{
  "train_examples": 39062,
  "input": "log_mel",
  "mlp_ratio": 2,
  "inner_norm": false,
  "num_experts": 8,
  "slots_per_expert": 2,
  "subsampling": 2,
  "layers": 8,
  "width": 192,
  "beta2": 0.95,
  "eps": 1e-08,
  "one_sided": false,
  "warmup_steps": 170
}
Rows from block 4 of a small multi-label audio tagger, named by matrix and row number. Rows with one number within an expert belong to one neuron, the router's apart. Each number is 500 + 50 x the weight over its row's rms, rounded and kept within 0 to 999. All counts start at 0. Numbers have three digits each.
After each expert's rows are labels from the 100 clips, of 14848, where the router gives the expert most weight on average: "lies over" is the class under the peak. Only what is clearly more common there than usual is listed. The data: synthesized solo parts of chorales (CocoChorales). In brackets: how many of the 100.
# router: slot weights (model.blocks.4.mlp.router.weight, 16x192, trained with AdamW), inputs 0-191
# gate: expert gate (model.blocks.4.mlp.gate, 8x192x192), inputs 0-191
# up: expert up (model.blocks.4.mlp.up, 8x192x192), inputs 0-191
# down: expert down (model.blocks.4.mlp.down, 8x192x192, transposed), outputs 0-191

# expert 2
router.4:530523512475507459489600559607545567488361422491436550477559458564505533506508446439475499599557437552455492535527412503451500454526568490529456598500381473510489510536442415475525504517603469507500516529370475462530503460455436523456515531428477475494457534466522439546454481480547369604495459419458534426442466480502513475530393582443518511559438546518478553499493486564377464501522420603459497520481526533524491507547555499404580563518497553509553480455470559516436439478488548427422467520428531448469504594474465514534431506491570565521473487491526459520502496441601494518
router.5:453458493585501473553514521504539520509424524459460436512460416589495515514470423492540500552572511598586446479453466407485515519580518499504541550512468514442551511412451494496376528506482556533368531501360581488432421439499574491410437498520526413546512541507500537565529511490412519547511460481476479451530434547545537564508499494543520504581476567519545593462534571560509525525473551445497501510461501577416523446565520375501538485497460471501573478491539454388440401440491474516550449543518549505556431493556432511483383513563462562529535431525440511563434558447555503467
gate.0:500493531449494490487537499524483486490478501489497505510538463490439468524518554481525456545525554555546450662474592526519518406461452589441523506486463532554484521633548560466495460578532521366462466537490480515542548531426484591521444491408523452448461537474543467479465441493521530498472375520514500486447561455554467547531491508464471445480413559518453447501484476435538438458469518536416420544516526507578408488546454515543549531526432557517508505608496483520532520419481537492468564565412615477457498513432499424567545423474552494471454556529519438527456440525446709579
up.0:420426489509485565483541533562531457434509513477483566539456513509381514519438535551471422527540520492473476514446555456483532441525519604526487537521579509454461585487538595413502476506517496386613434570496417534566549526506544539552550476409465490512443499507575547420527418561515429492519494364456512504528461529446491454511493523437476471559386464545453495543457562538463513547491553489488471439444508523509467601457417527565476546479518465477522531533466440622538441448462577515480559541443547439473468553456467509521596448591556444499439465478570482617523439518439490410
down.0:530496585503458520557559532457514527464390452443509429420423466498546435553487499574380566462538477435501494495506465494511508548424616475569492438513512448529511466476489480639537520478473577514503512492451534468476531457524598481493427540516546522521486496470406645573614520535515428382436460502462492534495423457536573469485506532489612511495474491503594550462524449480580521526529524378553460503479462541373553535526514453447558499490421482487563527489565472429493485511610490503531538433425467520556499444541557442435469485506538527454492469537501436565443514462526591478
gate.1:589440478496490502509469475519519492428474556555482515533434540470483672516499529560478459503565575485485501567479405377545574642478466534495505501517511527513463519551534508462541446497410546497510519458605533480563459445487492477451564483524418464477432568453516479534584545623456485540482496509486523457534422448625527460561456495469563480531493529557525462537520502472604460447448541368485502548516453483514493544525476426551493551472471478465535503482491468470424476417511507492407490489434486597681515534459579476517602429517507481452521420409502522484504484447451487485
up.1:541445472482497477531438482516508496433471577525476516529444560444485658527498534543462476506560581495521508558484417392533594632499465540517511506519538528481485508537534530440529441506416531525505539465600561450556460465510509468448549503499449465455445556464507493541572548621451475525478480536482533440519427456629503454580477481484536449559494524554513480530535498474619455439412526386457523581502443480495479539501475422543496559463460483507535513485494434465419474436524494502426476491446483598690482549459591487517581422527514488444515413421519518500522489438445477480
down.1:535489511509474474503480428504473504469521577597379459481465518479493515475481556461496440486590560492553490480491437398540553557554516443530483456508465465545544521525475525486591490463421506579524487392592441497603448480520509556434542487520498560461451479425458517430553493498443482456385450451525520539589520481532507503593422527465594487479583460475552457545406526456375461449419564393534470544458559510484576609549549438506457523545437527508506558450509507502462440499584587452470493542411576548578511506525505492509534530505555498486553416512493623478592459485466558514
lies over: A#3 (50)

# expert 5
router.10:467501556502516594531569485576563591499329460553489481422565434575540439480476446487508493501559432500438586499541417501480574410446509479476543512513481492539439519509479443518496489422503504575566546589380567422593454430467409538480552536489474499526510490505531519477551502449568511544503446454473481437473405495524526408490404537490546476506447521519500495524534474535345437571464400525385483471498467557528457486496538437397543487514480443495502463441481514491495449505514554446455530485498468537457505580527506518514446511539640581542477559479503464597532470515525443463
router.11:478526454541414522463502443472521458536544558534451565460508436482548569484553482510525554539475497497547485539442536614577504545472571461540527424626509501479536567478468540503609513504526490484475492431540477450507559605531545584547542438453359488388503419510540570465381429521427434490600397469561487547557565522514510466454565446435473564431558521502466495520443503491493445523575529486518513521502513377520532566592466538486544577538534464473439518411540523491472463493443504459540476552469518499559575402451454415432429528458497521439504453449519481447477476527508580550
gate.2:466424547506572523538577577516537530413564576505476465486573504453583536528511508448525486535559507443453497387484444481556508504527567457508431451484509535576474529507409551544441566597525520523553529400454405539466535473406512506487504616498454477470548491442479497494520589448502539526451503372437496539516485451488512415540419521554500509523507575584443544606506588555541456460561483461464407450446480609490527530512582461423506568504449463604529554475545410522458461537455435401433500469442501543498532477544470448528528438530479559513525490578502442532444407500544505510
up.2:426538473505487546615400513444390492576455384509506606481437529516427373499546517563474416450573466601513471577565529441543464446502506592447583483489503474420519520512527512553547538408557516510480461519601513496438432492544452476538493462418626554492510540576472438482451469465449556500468519532531538445587492437533517496522545463449471500533501489495592524440504485429448505456554524558447570484494482450539493452500442577520506592504477507395506502502454571491529566425490525584564519571500449499503535503440492546501434477485539443437414486476568445519503512498483621482
down.2:484498516511481510497487501484511453525415532483437562563512448469507400521421520488472483520564515461603584500491458501496575456459497540566520545421528471538565508451448488494549427442534473434558462585427473504546440507505427535561407357495444507536479562473550603525453456414490477523501452501397598482524389541490543541540523495515467523572557583473462544408598466481569548604492483520502507448487461460590516476510535506415510550447603481469551489585439562525550520478502429463506560452448410535485534640514478541510503478496440516494544506552562561515402522443457404495
gate.3:467433497533559498470569473514540504606495403519556536487522510538522514524521512513469618539404452494487586402580444519517430522467542486478472432503532535480482419536468586460522449439457513495527403560485523507540575559458467423531510511564399478526482510448533538516546479475528428502482467520473493451528398528511504505533471511404496547522510494445522477561455540512537519561383442402474524573460496602631406448541560470508542557421528369527444415579575465485501430501509424464462507466611476512550523433572422540524466545571488542507475596468458566516440508536439489500
up.3:502491536572538460479508482577578520528541516556607435535524467475573559481523478494467565519416488474542538345520416551474504591420439491543459469475506544453497488587524448539495444414465537545554415484428536499545540472508524405514534520574388517447556518460488623544477489494462457495517432507547562473448342574596517576447516506502439522501535480431512524603464577525462481464405412457553493562528492540522451477533503398449496528432450440504500421581521484512459449500586462524493438496544467494534419537534422559531449504577510522520481549423470534540460546494484507482
down.3:489510504599496492531473505482498422434531474504467572491497521523534486471492521560475501403553487450394486547449396496564497477531515430440497456515487424492558551537437462489524629544489520567558544496464498536466529491529508459488595517627477488482548599484525431490567621530482573437547467400557414525490506491466471531478520533524555467484571560463527473495498534475398496533403611554456453513431582644404461504536398464514483463535485427481501446502517449596492461480420648470560417500406494546471506453480521534521579493490455513429514486483497525555560490480534455457
lies over: A3 (33)

# expert 4
router.8:545537567555496466560509513576516520469402449505511437430473455620509413430470430511536444530559476574541514526535420477524542458546547516561506476540467457441487506511482506498450519395555537509461555642371527407490465454482512538476579521433476500532521560515528526577540526493580396505448411418528547486500480469495493466480459511527524525568387531550539541573583534517424456525479465497490506542512521478458515511482527389449600571497486459460524483473587494453399404439564591502423547483473573457438455578499464512506409504525564611532448513489446483541542469494555482450
router.9:557549565574549457586508467557474518464419457481473420383463436577496410427504448563496408530608479563506503460499404489529544459585587529551534473534498480430507531466442534503465497394534591502518569598409525409460511443468516488409544527431505507574492572517512527590527560521520411501465423414526531524511423521496586523509472548543534521567446561529539538547581546486480467502512469510526436515515461509420572460470500409477532548470496472450502455454548466400402428421542572525481532482484542485495458565465503521500398473503499564533455485512445426551539497423517477454
gate.0:459418585539377485476532562415447525442396502465512521473479517488542515486495542524451623474491522433464493477520487540527422461463487436465527506525514503571529501491535524538415494508536492471616572447456505485471503476484475526520503458417483475610417648565514450504451504416481461476433518504489554525465491515471512426384480416408528467543569497446517506524473491477628488569462544524526529544529567571613531531443578476484545566479540608475503517545529416484438488398491463473437527543495530433478508452493531570511543572415475509474504461496536509621486466478433584392
up.0:573465457549540504468509561517559464455478533402409546578524416568476517507521535549538517600501529507508395445576542547406477532520450513502486553482490478465496472490508460510526432496587531407570496573455430436340499450611487512577491531551494527498530601473500401453634549493521455457553509496568477543489537583498485494493524448515530453538396550514409563518523483480475534461403527524491435462540501546446509489504431479501595493451424394493591530448480473479422516464476499512593568556467544506519437484516568448486504453496420543527499574500445489454569506581478414491
down.0:438493562474497584495492445590514488523539570502509517546443518494517449546425482407402461560498550551520495459481504524528555479510486414603450438429451491517523504511462518410642494489542443556426387440508424469527485437582412420533471513531458558535542398557531453500474596468464443526534512439498533447505577507538499608482602455554507476478469476448409563559527475481515463404483421491479530436506518463556459498406558531391474493462432518531517598629498515535485560553570518468557504492493452508489475462511545515606494532548525440482503552517581506470484552521473449584
gate.1:475550601461490445514545474433435553561480511457479464492442525608515504436460488450496594562455530415504576481562567487356511531455497496498516473522531567496518517546509481531513534574496548530474456501452483571446459513514498578472470423455585515523508474473531485434613494496498446415530523527520464430398572536406505558479508478501449526510516466451503583497545490511481524541391463598525477480454564546564480448461435483541453539477530472486609524487474453339576476546459609479468613489434583484487436460533602532568465539450463528609506551516474452483507498454442428437
up.1:617400406574453467528536490602554555588432454539540491582467427490423553518437490489494435471598457510488505572419553485573487499519515492545481548538500507439559510459564515426482431483488420555504528553499460461494463507523561550486569531465483471485551426534476515521499500546497471657511450464522567487499407360497543441498521512452474492491487468564433495569480498494479453425564504405572471473503394423530538545575539474446519548587529561532455496454478547478499471527509412502503409507545440562498513492450429506402558432509541562448529438494603551509446500539521539583
down.1:592591416519608391557491520427500507523380491531625478461437586401463512587462424495429534548453528506495470510452508527512439544551443401559540445434558526440547452509555574520511551425463505466566529529517577556466581499514548458446491482465495471567569581561455566460550501497508466485461484560453481500431406583476523571516490436461412523458508531461592474522551515528605536542503515543473524576421507519503506414433472525517415566574547456515506526471462511519520400476455502456479536454506495504459550520523484525439436458431523542463555410498414452554471527484509454533
lies over: silence (65)

# expert 7
router.14:424570512492513550516427435393504485551596409514562491421438449553470570547514489487504421423508500477459566496507585543512511566465520461459540442530522535528529502495493509487533516503493511534539496414636519510440469540571474594538559481516443565468558379460473536420414465531467521463621494449505475504574531504453501520436544500542487502501541484381492511529418534499543478507438482491515508585503505474504448503566473575502429485513582541560435481451590505576597558489529477431558511570551595521403602476468481478476476496475427449488586533440486492501532418590458560608
router.15:461551454534529539519448490411466479554533425488605494485486467447512542565460531480526463459447486491407572477476572547499528542483499467476518467514508468567498442482564528436603510522456482576505499360625517501493444543562435603554481476570473550472521391486486555396458461570497529428590481508523458510561534528473496495486522520508456472433562509427437501543398418511498490453451496502457517508507493479504514511562466555497416440488553531585463550429519513549621581557461490460568516563551538542423587498531462468508520468430470440459577491413532453431552436568515573641
gate.2:517420532580590474466396591520520508475462475497445512496513487452517437545572542419505585513507466483519580550587516507519563518474482476482506590527463429550497476582515531496478423527468533415535488450511471549596491549471443472495368560501549543486516536446500522537469420517514548435459510391503426546556512511542427486462480560502377530470498466447605443498435554497489509419551543505506541337560485516547517458476522421500452452498547495464513493523520535531423452574456502566510560391619480478428412471517467538501423492536379545532455451448486490581571475487524546476
up.2:493479481619560505425533564460531432536555499528484405512508457453507521435522512527399556579523614460532468414622556422512531395469505447442510606542470455510445511545466490583509493534545569436487438462417518532495494471447480478390440543536539495520575522452496507530552436486394475451476531446507428552492525553552382602545455478471470406553541476441523601484486533526544525571477492489478547491457527623524467464462587394503439524466510515532449452507469556461425497534466573530431490460514495394553533557485540565542477494485508521551493482416529513569549460488458521478
down.2:470555474568462467465407481540439489498523523527453514508478468488562500441497509477505470422541543534632466426483494502465582496486482547552472450521550455458480554455500457444491631491503529532478575445444472567439483421523555504491503480478486501433426480440539452464492474583471438480566513458538523523560572527464504473514563492601488598534436545453507478509517514461461427485582548478506628517546511466577560553469470488573415531438552554523464474511527478567555416434602499503528570569509518571530474481411582453493652432424518440491495613527459450430445520367500492426
gate.3:463469513464467562497501558544482507433469554460521543449559484496645512556431491495537392473463493621490536390503433507534485417562550565530552507512456497548510522570503477491478521601534442467524504541437483476467532545460485543591525522465548490535355543537579475521451596551493531509561467529489532492455493493556526477509537562433463490421418467508578542459526472472534419487553504430525512525432478488455447463433354537436466493609465495563559472447473486418504360472464494524502622512468505486494562445492482493488509454469480473452491537598623491501436545388453522538
up.3:571364473545525494564532520458481512538574412417500549506504506545412496535499536553394584385548431462464529504493509575512484493481435461404512522537520515466492534451488569523507454417491472447471479455537499519490497516474546609470531488447459484514510414596568550460493434499421506523527492529559481468489557536479487477405535442555478512525615473460541475543465490506610502614372510501504533538518516398596536547460495486460482513517540476414556462455448433621525619477556491539493425490536437470388506522466585512475514429574433498536542504520535516540473478587503512586
down.3:536527460546574484592436510539498494559508486448551481445476523554405567504495412521538437399460522450444569587496486495526447453476507502520423550438515541489473551494539514413435443553512519428444480464492522550511463534554515472555495515498554568493491576526519435495431520401563495407367447532534565491488531561452459543488562421576477504456479618514472427554535471473662552537547510487561434601478513583464509479516623492459485477477512484438439492519603469522513490490516506542523437414403491499491459488490536378569490582497492487516553516556448486525565454436445491588
lies over: D#5 (29)

# expert 3
router.6:648459546442526538509514529565560565505419427509426493453593443507468411472526506471580530505538444560434476529562461443483488438498493456489550557537445500553508489515481592488452499405521496475471612584417510452490479436524502549471539506448514546571490546559472517547499514466500437506421419423447492446536449456571543392533427484552529579512431547542512575477507547560358527530476524574470469480479447532493581469479507556485581495513563484518508509417485568450398477408553586455486545498452508509563564565528506468410483541487594531498507429588478496457593457531459486510
router.7:544529576490464488556564490585496522465433466521446470429524475598551417476453466480467433547573447569518495473485396479545561429514576507518507477556506439469508511501492446492474529434538549581504543643339516406479478464492457550442575561513477553511486548500544519563540533479552436521513426413538543502488389505492536473507461549505574549516459551577556506520528525504439423519498446466438461482510521537402526506502495428424625545425507477416511490497501462470457397476564605480456524516443497468449426532514465495505417468542592614516509498533450415530572485447524450478
gate.0:511572459472432527566567459521488573507453525445445546543526491514484412557491531449403450502407465513530487532496511512534501463479486489510495595398507556531491494578490520546476588529542552570483455516528495564551468575537555457524526458455536529494414606507433454396490571443578462455438523492537498460428478525516395490622479522513520536452486482431457574482556407496504523465563452508525463431438575487490450466513451483515560438587566493553465593545481494488515473531480581414468462632396527510636391492467535526561443478492532569523547433453467488448474507522478386490
up.0:528576616456552521489529492499496532433476533426511536493531411529475431542559476538511520444506496542496484554506389476550468497443476512490515501506492462492534513522464419550534529487439550460505457466488486494473526463454478573502578563471518519413452526423490582526463508485459479623539488485461481474405587396583457494577465545478445538532529530451439501542476551487521480437629428516459593488534515570500537493473488423531516531515524477421551454473540516379598497436549551523504547564562512426522500525543480534605410536530416392465497321529481587498503560485470444618
down.0:488497473476502499434629507521427533410498435538548505460515493467580438551424539499451581526454488457454377460548445537515548566537526541448555556497529459551464515557441524574422598511539480450394450405484591474574521561507501541508610527529536465446564522600518504520390496569429453505515497463492430479496470439580531580544498522556473419565509525527557534468530520496592561492504480511458496384518454426440587502432509537435534538516527488559482565499393435531458450436451517532534460505460496524394490481442465478444564508510480483502383495493571475461536553476522496585
gate.1:521438538527489450417448499584489481535550384561442533411570516425449600581443394510456483528538476480467487475492422450425498500460554504403470545482527526529506463478514532530498507531472575585509483481498477554577511446504487485545568371481568498542503514562486388454412534527551435499522513408493594489504410548479478477515493469448462490433486540499474473513429517518569551503604390590424466468506446497549419486611505438505537581522538589466624497410532484480597499474544542488467407540539522486530511528547471562471596529492468555511448583454458494494512494514551464519
up.1:478489572528564503531484422451478531604495470523395520490460455558572532420517557472488565471417489532561485620559490543501512501480428487574516641488541515402521491489415558476588496436538436370518452415458537463551492503563538429415607445540418491432564512431520499514437477492505483495531507518496501494480556433556448495477419521480528502495493435383462483501476516549637504521481508404490584546440508495555537482492464497496519467477568473436520499629414558463388552506531517558485489491558505503506534493579527373481451486504437482509433461514568501478515524537511559491
down.1:507508610519455507401503476502474517621519549474493455473682549462500464498475562476544526490490513547521522480462435573500555530564511521527522406536409496624467468427438567482483431444502538498486503371471475369595551506475466552600472450552463455500537446552542529515497530508496477519506489455535405552519440505562439469461490546506502520505570542566516586459479449574374468410489483409506538539524515434527543527515493534411489508573551498479510556499489495462498449526443453486634487487475544448515484526560478398513562470433429597539446439481518440474516555540467488493
lies over: F#4 (100)

# expert 0
router.0:492474542474511510561546549571554513516344420519493520475552405581629448537486439443416482484512431625459511488509454546477558479470526512497541449587395481507490581560514430519521514453564515522552527592370542442577462481451443528439591523508482471477446517516508543569506484478476444515500411432506471430547429412532441414497446517476508555562422440547577471533519452510390420552489482499414472498515515448521465471551504454420601511444489469449502441474474570497489436481496527529439519519463494536461481588490472515511456543536616575561499538493487492536562536491563474509
router.1:503499545512480540445501469578526492563528514556577447404485421499487467569487436492464576581397463478424567485513404584649574384468487484501513559423537522511505548436465613465529439531534523484543464456440503402578437496577481520529573513469452546495480367591524534492473480449544500518424453515467492532560445585537490493484535463529450371496560498489532516536533523484442521533451529451423415471509533538518462504540596453408566495563519479493443522508422460445496523515438536486473447465510559483497478472544463436549458565475535610522473570544493442443452455494460460421
gate.0:499499561521450496446500543521512550581395437574547502506467539426510559529586549417420521415445533524469475614530507482533442528487509478439523503467442500401456494501529466472452558631533603496478449377558474545515526483477453506590465415489498402494440550545436538510397438460481465554416447597556475530504456544535430456514527555380531542446483542516534467510461490537429504429460479445511466619552532503482536481514469610519421510578452551509555509519532492468443507529567374486464434550520533480508563465494503572497507540480534501504471520385505496566460534454454493571
up.0:541523456535468515420490437582524485474604446415479414476626588541484494447521482551589473473536582549460415484475522479536524491493568547382447572542552476457529434426526564490560556424415519535517588529531513519490476504500463426491553560528432521454562528494498370558561493481467524564531524526413505467545557466516498491544415458517509523502462500458564524492455493468524490468520501604532480517382463588516464519486515428476507514348463429388438374500466502502510551466423578480527510528452493504559551551493487496517505426501531502463484520604518543478553579585495430496
down.0:425606493552553529486539484442551488509532440476545530527513595412501495473516452485563442392571509461479429554589468489484498529515357506578426511441479493601470421504550493450497487493491493572494520483493463507527523500579414535509469529469508535542601543562514479541499514477477472554532519477535565547510545541591533434540439456511395445422535486535461623407521507505504442446465493474438607531551526541485572510411389502427500495502557528521533435551556485539425524475482506526359508565482488463445517545512475437541478456531454464582508357473536581518458402547499502515
gate.1:336505461485563496454553496477551513522569467540529585479519466585509499522603481531540564549406429567487595559565504509483489539442479501536526488515492450409457547449419492545495367584492463504410535518503478446540527543466429547495518476513473529476482467499517425503469429515571454473508581505603503462513607529554495404446502454548508485453546481415471541529436464524461507540429435600498556545633487492525526492411587497459473470591470501498484558533489428479474504660401454484529501450479494486545517455412499468574476564493503515500537464401445524470484524499428513488
up.1:535637544544519486549486515500521486571479603527480415447424519527472475476450439452411395539506578509502477504476504505521556478541488481519463491456508539528545494506483551431436494454486512629535490522557543472515485515566544428495459552545503454467531508463503644471507639490476469478495439493498452576502436493523545548533499474489490537565450470622538414503533567489496437456595571456518401413447493461393500495464445519473631495471497486489431568507487569446564409395546568432468471535469416511536478488503504482530433370484529535540472548568511511554500448593573487507
down.1:527469556402501551557498445536483440549469463471474510508371535552448505433517511471451517458567550530492484416531455522506502453551465535494619503470510570499468541439461468398500449563489548554566613568512518519443500607560550551457473526458448562599516521525496473598517470436559427530466477397525514478582537522555492525542432461564544499536418499453472463505532501399437534471644476488433585438516470558405519445397583532534494498423564564498522493496554488451491485459490541489531494489418498467433401511431563498547490575521448557460486545428476462521566557462451526453
lies over: A4 (26)

# expert 1
router.2:576539561539558466553516516573508562502400441525487453418457450583482433432502437519475430503628470559519535467408349491545504454585599518585505483533492482444491531507467539493506540397520597532501536619400494447483507498514547529421530536435494550597477567514579561581514550509506464522464401453501511516498466533499595488559467486488547528544415577530516534556576539501462480526500419535495475512513483546400535467508511410457571548490480481437534471434501513418405409437572579485507555514478514470478460520513509483496412482493503605538490475544470427543489493451486501462
router.3:561517588554525467599517543552481513522439460509511425456468466616505469449473433514525449489602471577510540517498372459574524492543605532542540479563482453447452538497469469457442485440525615512512530583358525451501488514472476499466518548411504503554528590534526499567546601494522486558458410443436530498512450476452517456435434513527571552530396549558512505528579523531383447469483421511467462539528443524416519460487526463445549534391459502428518461498532476469395439457545550485500507512475528507479433546515506544465448532582539604528465477530437432552576453458540463449
gate.2:500423502443450559416555540533537473553546582523513556565588468432496539598512543430490637565429514558417544510500513523515524494445463470405509487471455507525496501556566531503569474516549516456448429506461436565539571493553426495565438437577555480456358458472462441453480412492492542558406509476485430509453612421484508524482498489451457496470478442486449533481443441487523529459387516514421420537463569494549451559581533514512540511497428516577570571541422492542599487505447457409513510548516506597484611481492474524537570444479524513545439505522557529487482526481541448533
up.2:466599384541518565476542503519588445485454444452594500485501494506522433515425482573578540514496381520478524483462490565474409523548540454531487448548459529497471516500454579520496507496548440490568483549444562561462463586498436495557415509542533522570470474538533524536492534455520428451561461492540500466527473484434587514494563506587529449418525438589536487479511543538543526474505531436529429399479456507442480531485634519543506516518416543669510444485471481553582506507458485508481462504577435426462507453438396541426491545553460471460476540469601486494506400501632449525
down.2:565507481540440578455541538463508520487491546542409519529400486418572449488494517521522469406457478523514545581451508527488471457458573538530518478445565465540493496458515492464500445476475572536578532460505511576497463420468488558532523500507481579470469563457508490378505534449398560439478538549523520566476496581424525580458478561539584562399504446505467519530412577498489505505474569535586461512374496509587471524603446382558407569541464420494426418471534462486550518500518584511475502499529488537506535576492581519513508575524427452386468461605529455513506521415473405490
gate.3:481516540454452482519607460517505556487550566421502509407472464491471437540473412447399500445407602481500494557547532512477509382500500502538506506544541475459551459465486515439384463484557507476466549473428449552480591526493532467508556514475508496505485429505453518534540501490537528531471445496576523492498616601499486521458417495481484515546450527452474546536523476476575425527535538580455460573550459499463524495431612454493638500439477583485519610590502521567549445501566568490419451507494533546554559511615480443444401447428548499494426586485493479554441394525480439539
up.3:489406425514528491504458473472474482475455465528517591508504554542467526488522576516540521534638339481460517448505498559521470526509461490476517457500428501581399521529493531567558537524450493489578566492572503469539494511444506545555432512495464514549537616500596537457434478450529477378468520478388480474454442365543486360508490545535540441502543468553526430514554495504522544476519442454547472429495476514563484483525389596446502512525498507508595476499543528491501555526452486495580527507472461519454463459427566527531537525524418469513594441545458454463571574461573636430
down.3:597550484479489462433584530495581502467559569640469451457414517489598557494528498492546447465549504548469447412446449524511449479411528510433473560530470496565500503476428446502509471513531492430539436477412400553497533537397480573539511506403438468453482451517521393456485431416384485454587486487549601485464541482553488488527512534539524488499549637479441456540447540415583516553455474587556569524501553592520511431550489499413513520456546520540476503577501480486424484500502573509464520519544520485520437559620520494547450588450508496515510532576486484469427462490489460504
lies over: C#4 (82)

# expert 6
router.12:563530540602526487577498490527519532465425473502493427415468459582496395424444480533501441514628489535530531487505375501472526472561587494552489501544552479443495551492460481510464493406532550499522551612360481420470503439514533531404528540456454525574490540532547539580540564498510422529458435415473529481524427509495574486517477555505533506540442545550542588526591560491427467485523442532525487481509463507421529497535506390449539541470470488421489473476558471389364431440598582537476537494484502487481432541490477513514406479514539604558506489528450443533541458455502508456
router.13:571517507566490447605513485540491500458424454456488422429484468609525438416524414542509408498568459580491514523468415544520547522562563531557513507508477479453539521507470514471468509398562566494504588674341514443488478482457524539465550534475501516577524513559542559546551541518566427466500417432518525520499470508538536464494516523515494525547445579532566508528562523514464389546488444521485485513501487502401547458487507367460606558490515444444496427446532475459454403412534527522496539512489554479490414570505494481516374496498553561539447510480444464557548485470538452464
gate.2:523493537466517574470535495575479539475451429556579473454460462487481523450522523520501537557486489507451447467531492498471450473521524433504486524521440484523472595516503536486445517493535538381492443434490519499659511445509563515506525521480568503548557543578472422499371549461543409504429536496595573490443543535523501498564549428547475447465562496548571590527467571467574467486561462518553418414600516447515494438591427509534522572543458520496499479579472496431383498490513396530474408526570378498412475471543449468484454484427471481565495506481536454524506462546431642443
up.2:479533474493504512478396515448587521590535543434438526537582518539478369547491484549497478427516513470535551576470429505526560468467515558552476476434564527380549363522450489527583477516401472579489548568419463540398466567505445481510473485498420524413480476355520514522539506538451535403556550502463472524501450465468507520460432582490555529567515512506486489494578531570419484541451522458455514565424502541469490534459535477439549450515586452536518540444470507545587485570470595480514542468470600465538542567503517540476518544539518492480511510529474572502430525425481376585
down.2:461488558428500545531435520521542520535604483496536538490568512467520476532490478480535521532543473442630471497510420561457431506442384486488401497453530582498489413423514479430522430596493467421506566492540474553477494489549471479480486470436550453527473415474453505585536553546627452557483554486541518464351453478538468493457564383487470436539500409680554531506524508540531552443577515470548528476542493452432575516503515550410625492576465565439483442512454465502481459410495570490549485468527543485516503513542510580489453469470515490427510527517426518497491562512486544448
gate.3:526469516543497582524457454406501518583596511572481478489439537387481553524440537515437471528479493451498474464509507557445465569473526556506452522432451564570497486527476497530481543495494436519443459501513543605568468478515431476555614477511520562501485483432572495581458494478538471492483476466485491512552626477444473497534528499422442458549421502501565566559416572595553405524488477536377465513402554494486495475431559396488497618468496463479533504574524459509439564487426435450448551616533495603422525575511467480520467509451430496458461558507451575543469431482577429549
up.3:449479558570505557504459478420444541584558544558385501498450502435451524531411505480504529495472570514474559538534496589491470498458528578441483493403435474444458488472453461516465540471496496489473489512565490617531455510543404426539611467534446564485498463476566485554424478494597463462509489412491472575529625541492497473461441489498431449548439540503514574525468560539482502533574483432343437461494524409454482466487505432493529528522445501495554579582513500481501582498385565471484501596542511575502590541517551518573487424396450456504474557549500529512478461571585467524
down.3:511529564537499518545518450528457460463484480483451496542464507538634463471507517518596475524456480498430585588493504515485607506555446507575480517544482506450487556472532491430416406456453580599465477565522476485503432543569428504443531448514421548540496419514584560484372527477546458501466521503560545586486515623455489494516554506464596508497526531456432552467563431446434478422573429458512554460599494448454621437509435473506447465568463483483486456478533537533508568384450555472567542494502464481517456425578577495533505481526476477518415477429502474374566556485497472507
lies over: A4 (39); B4 (25)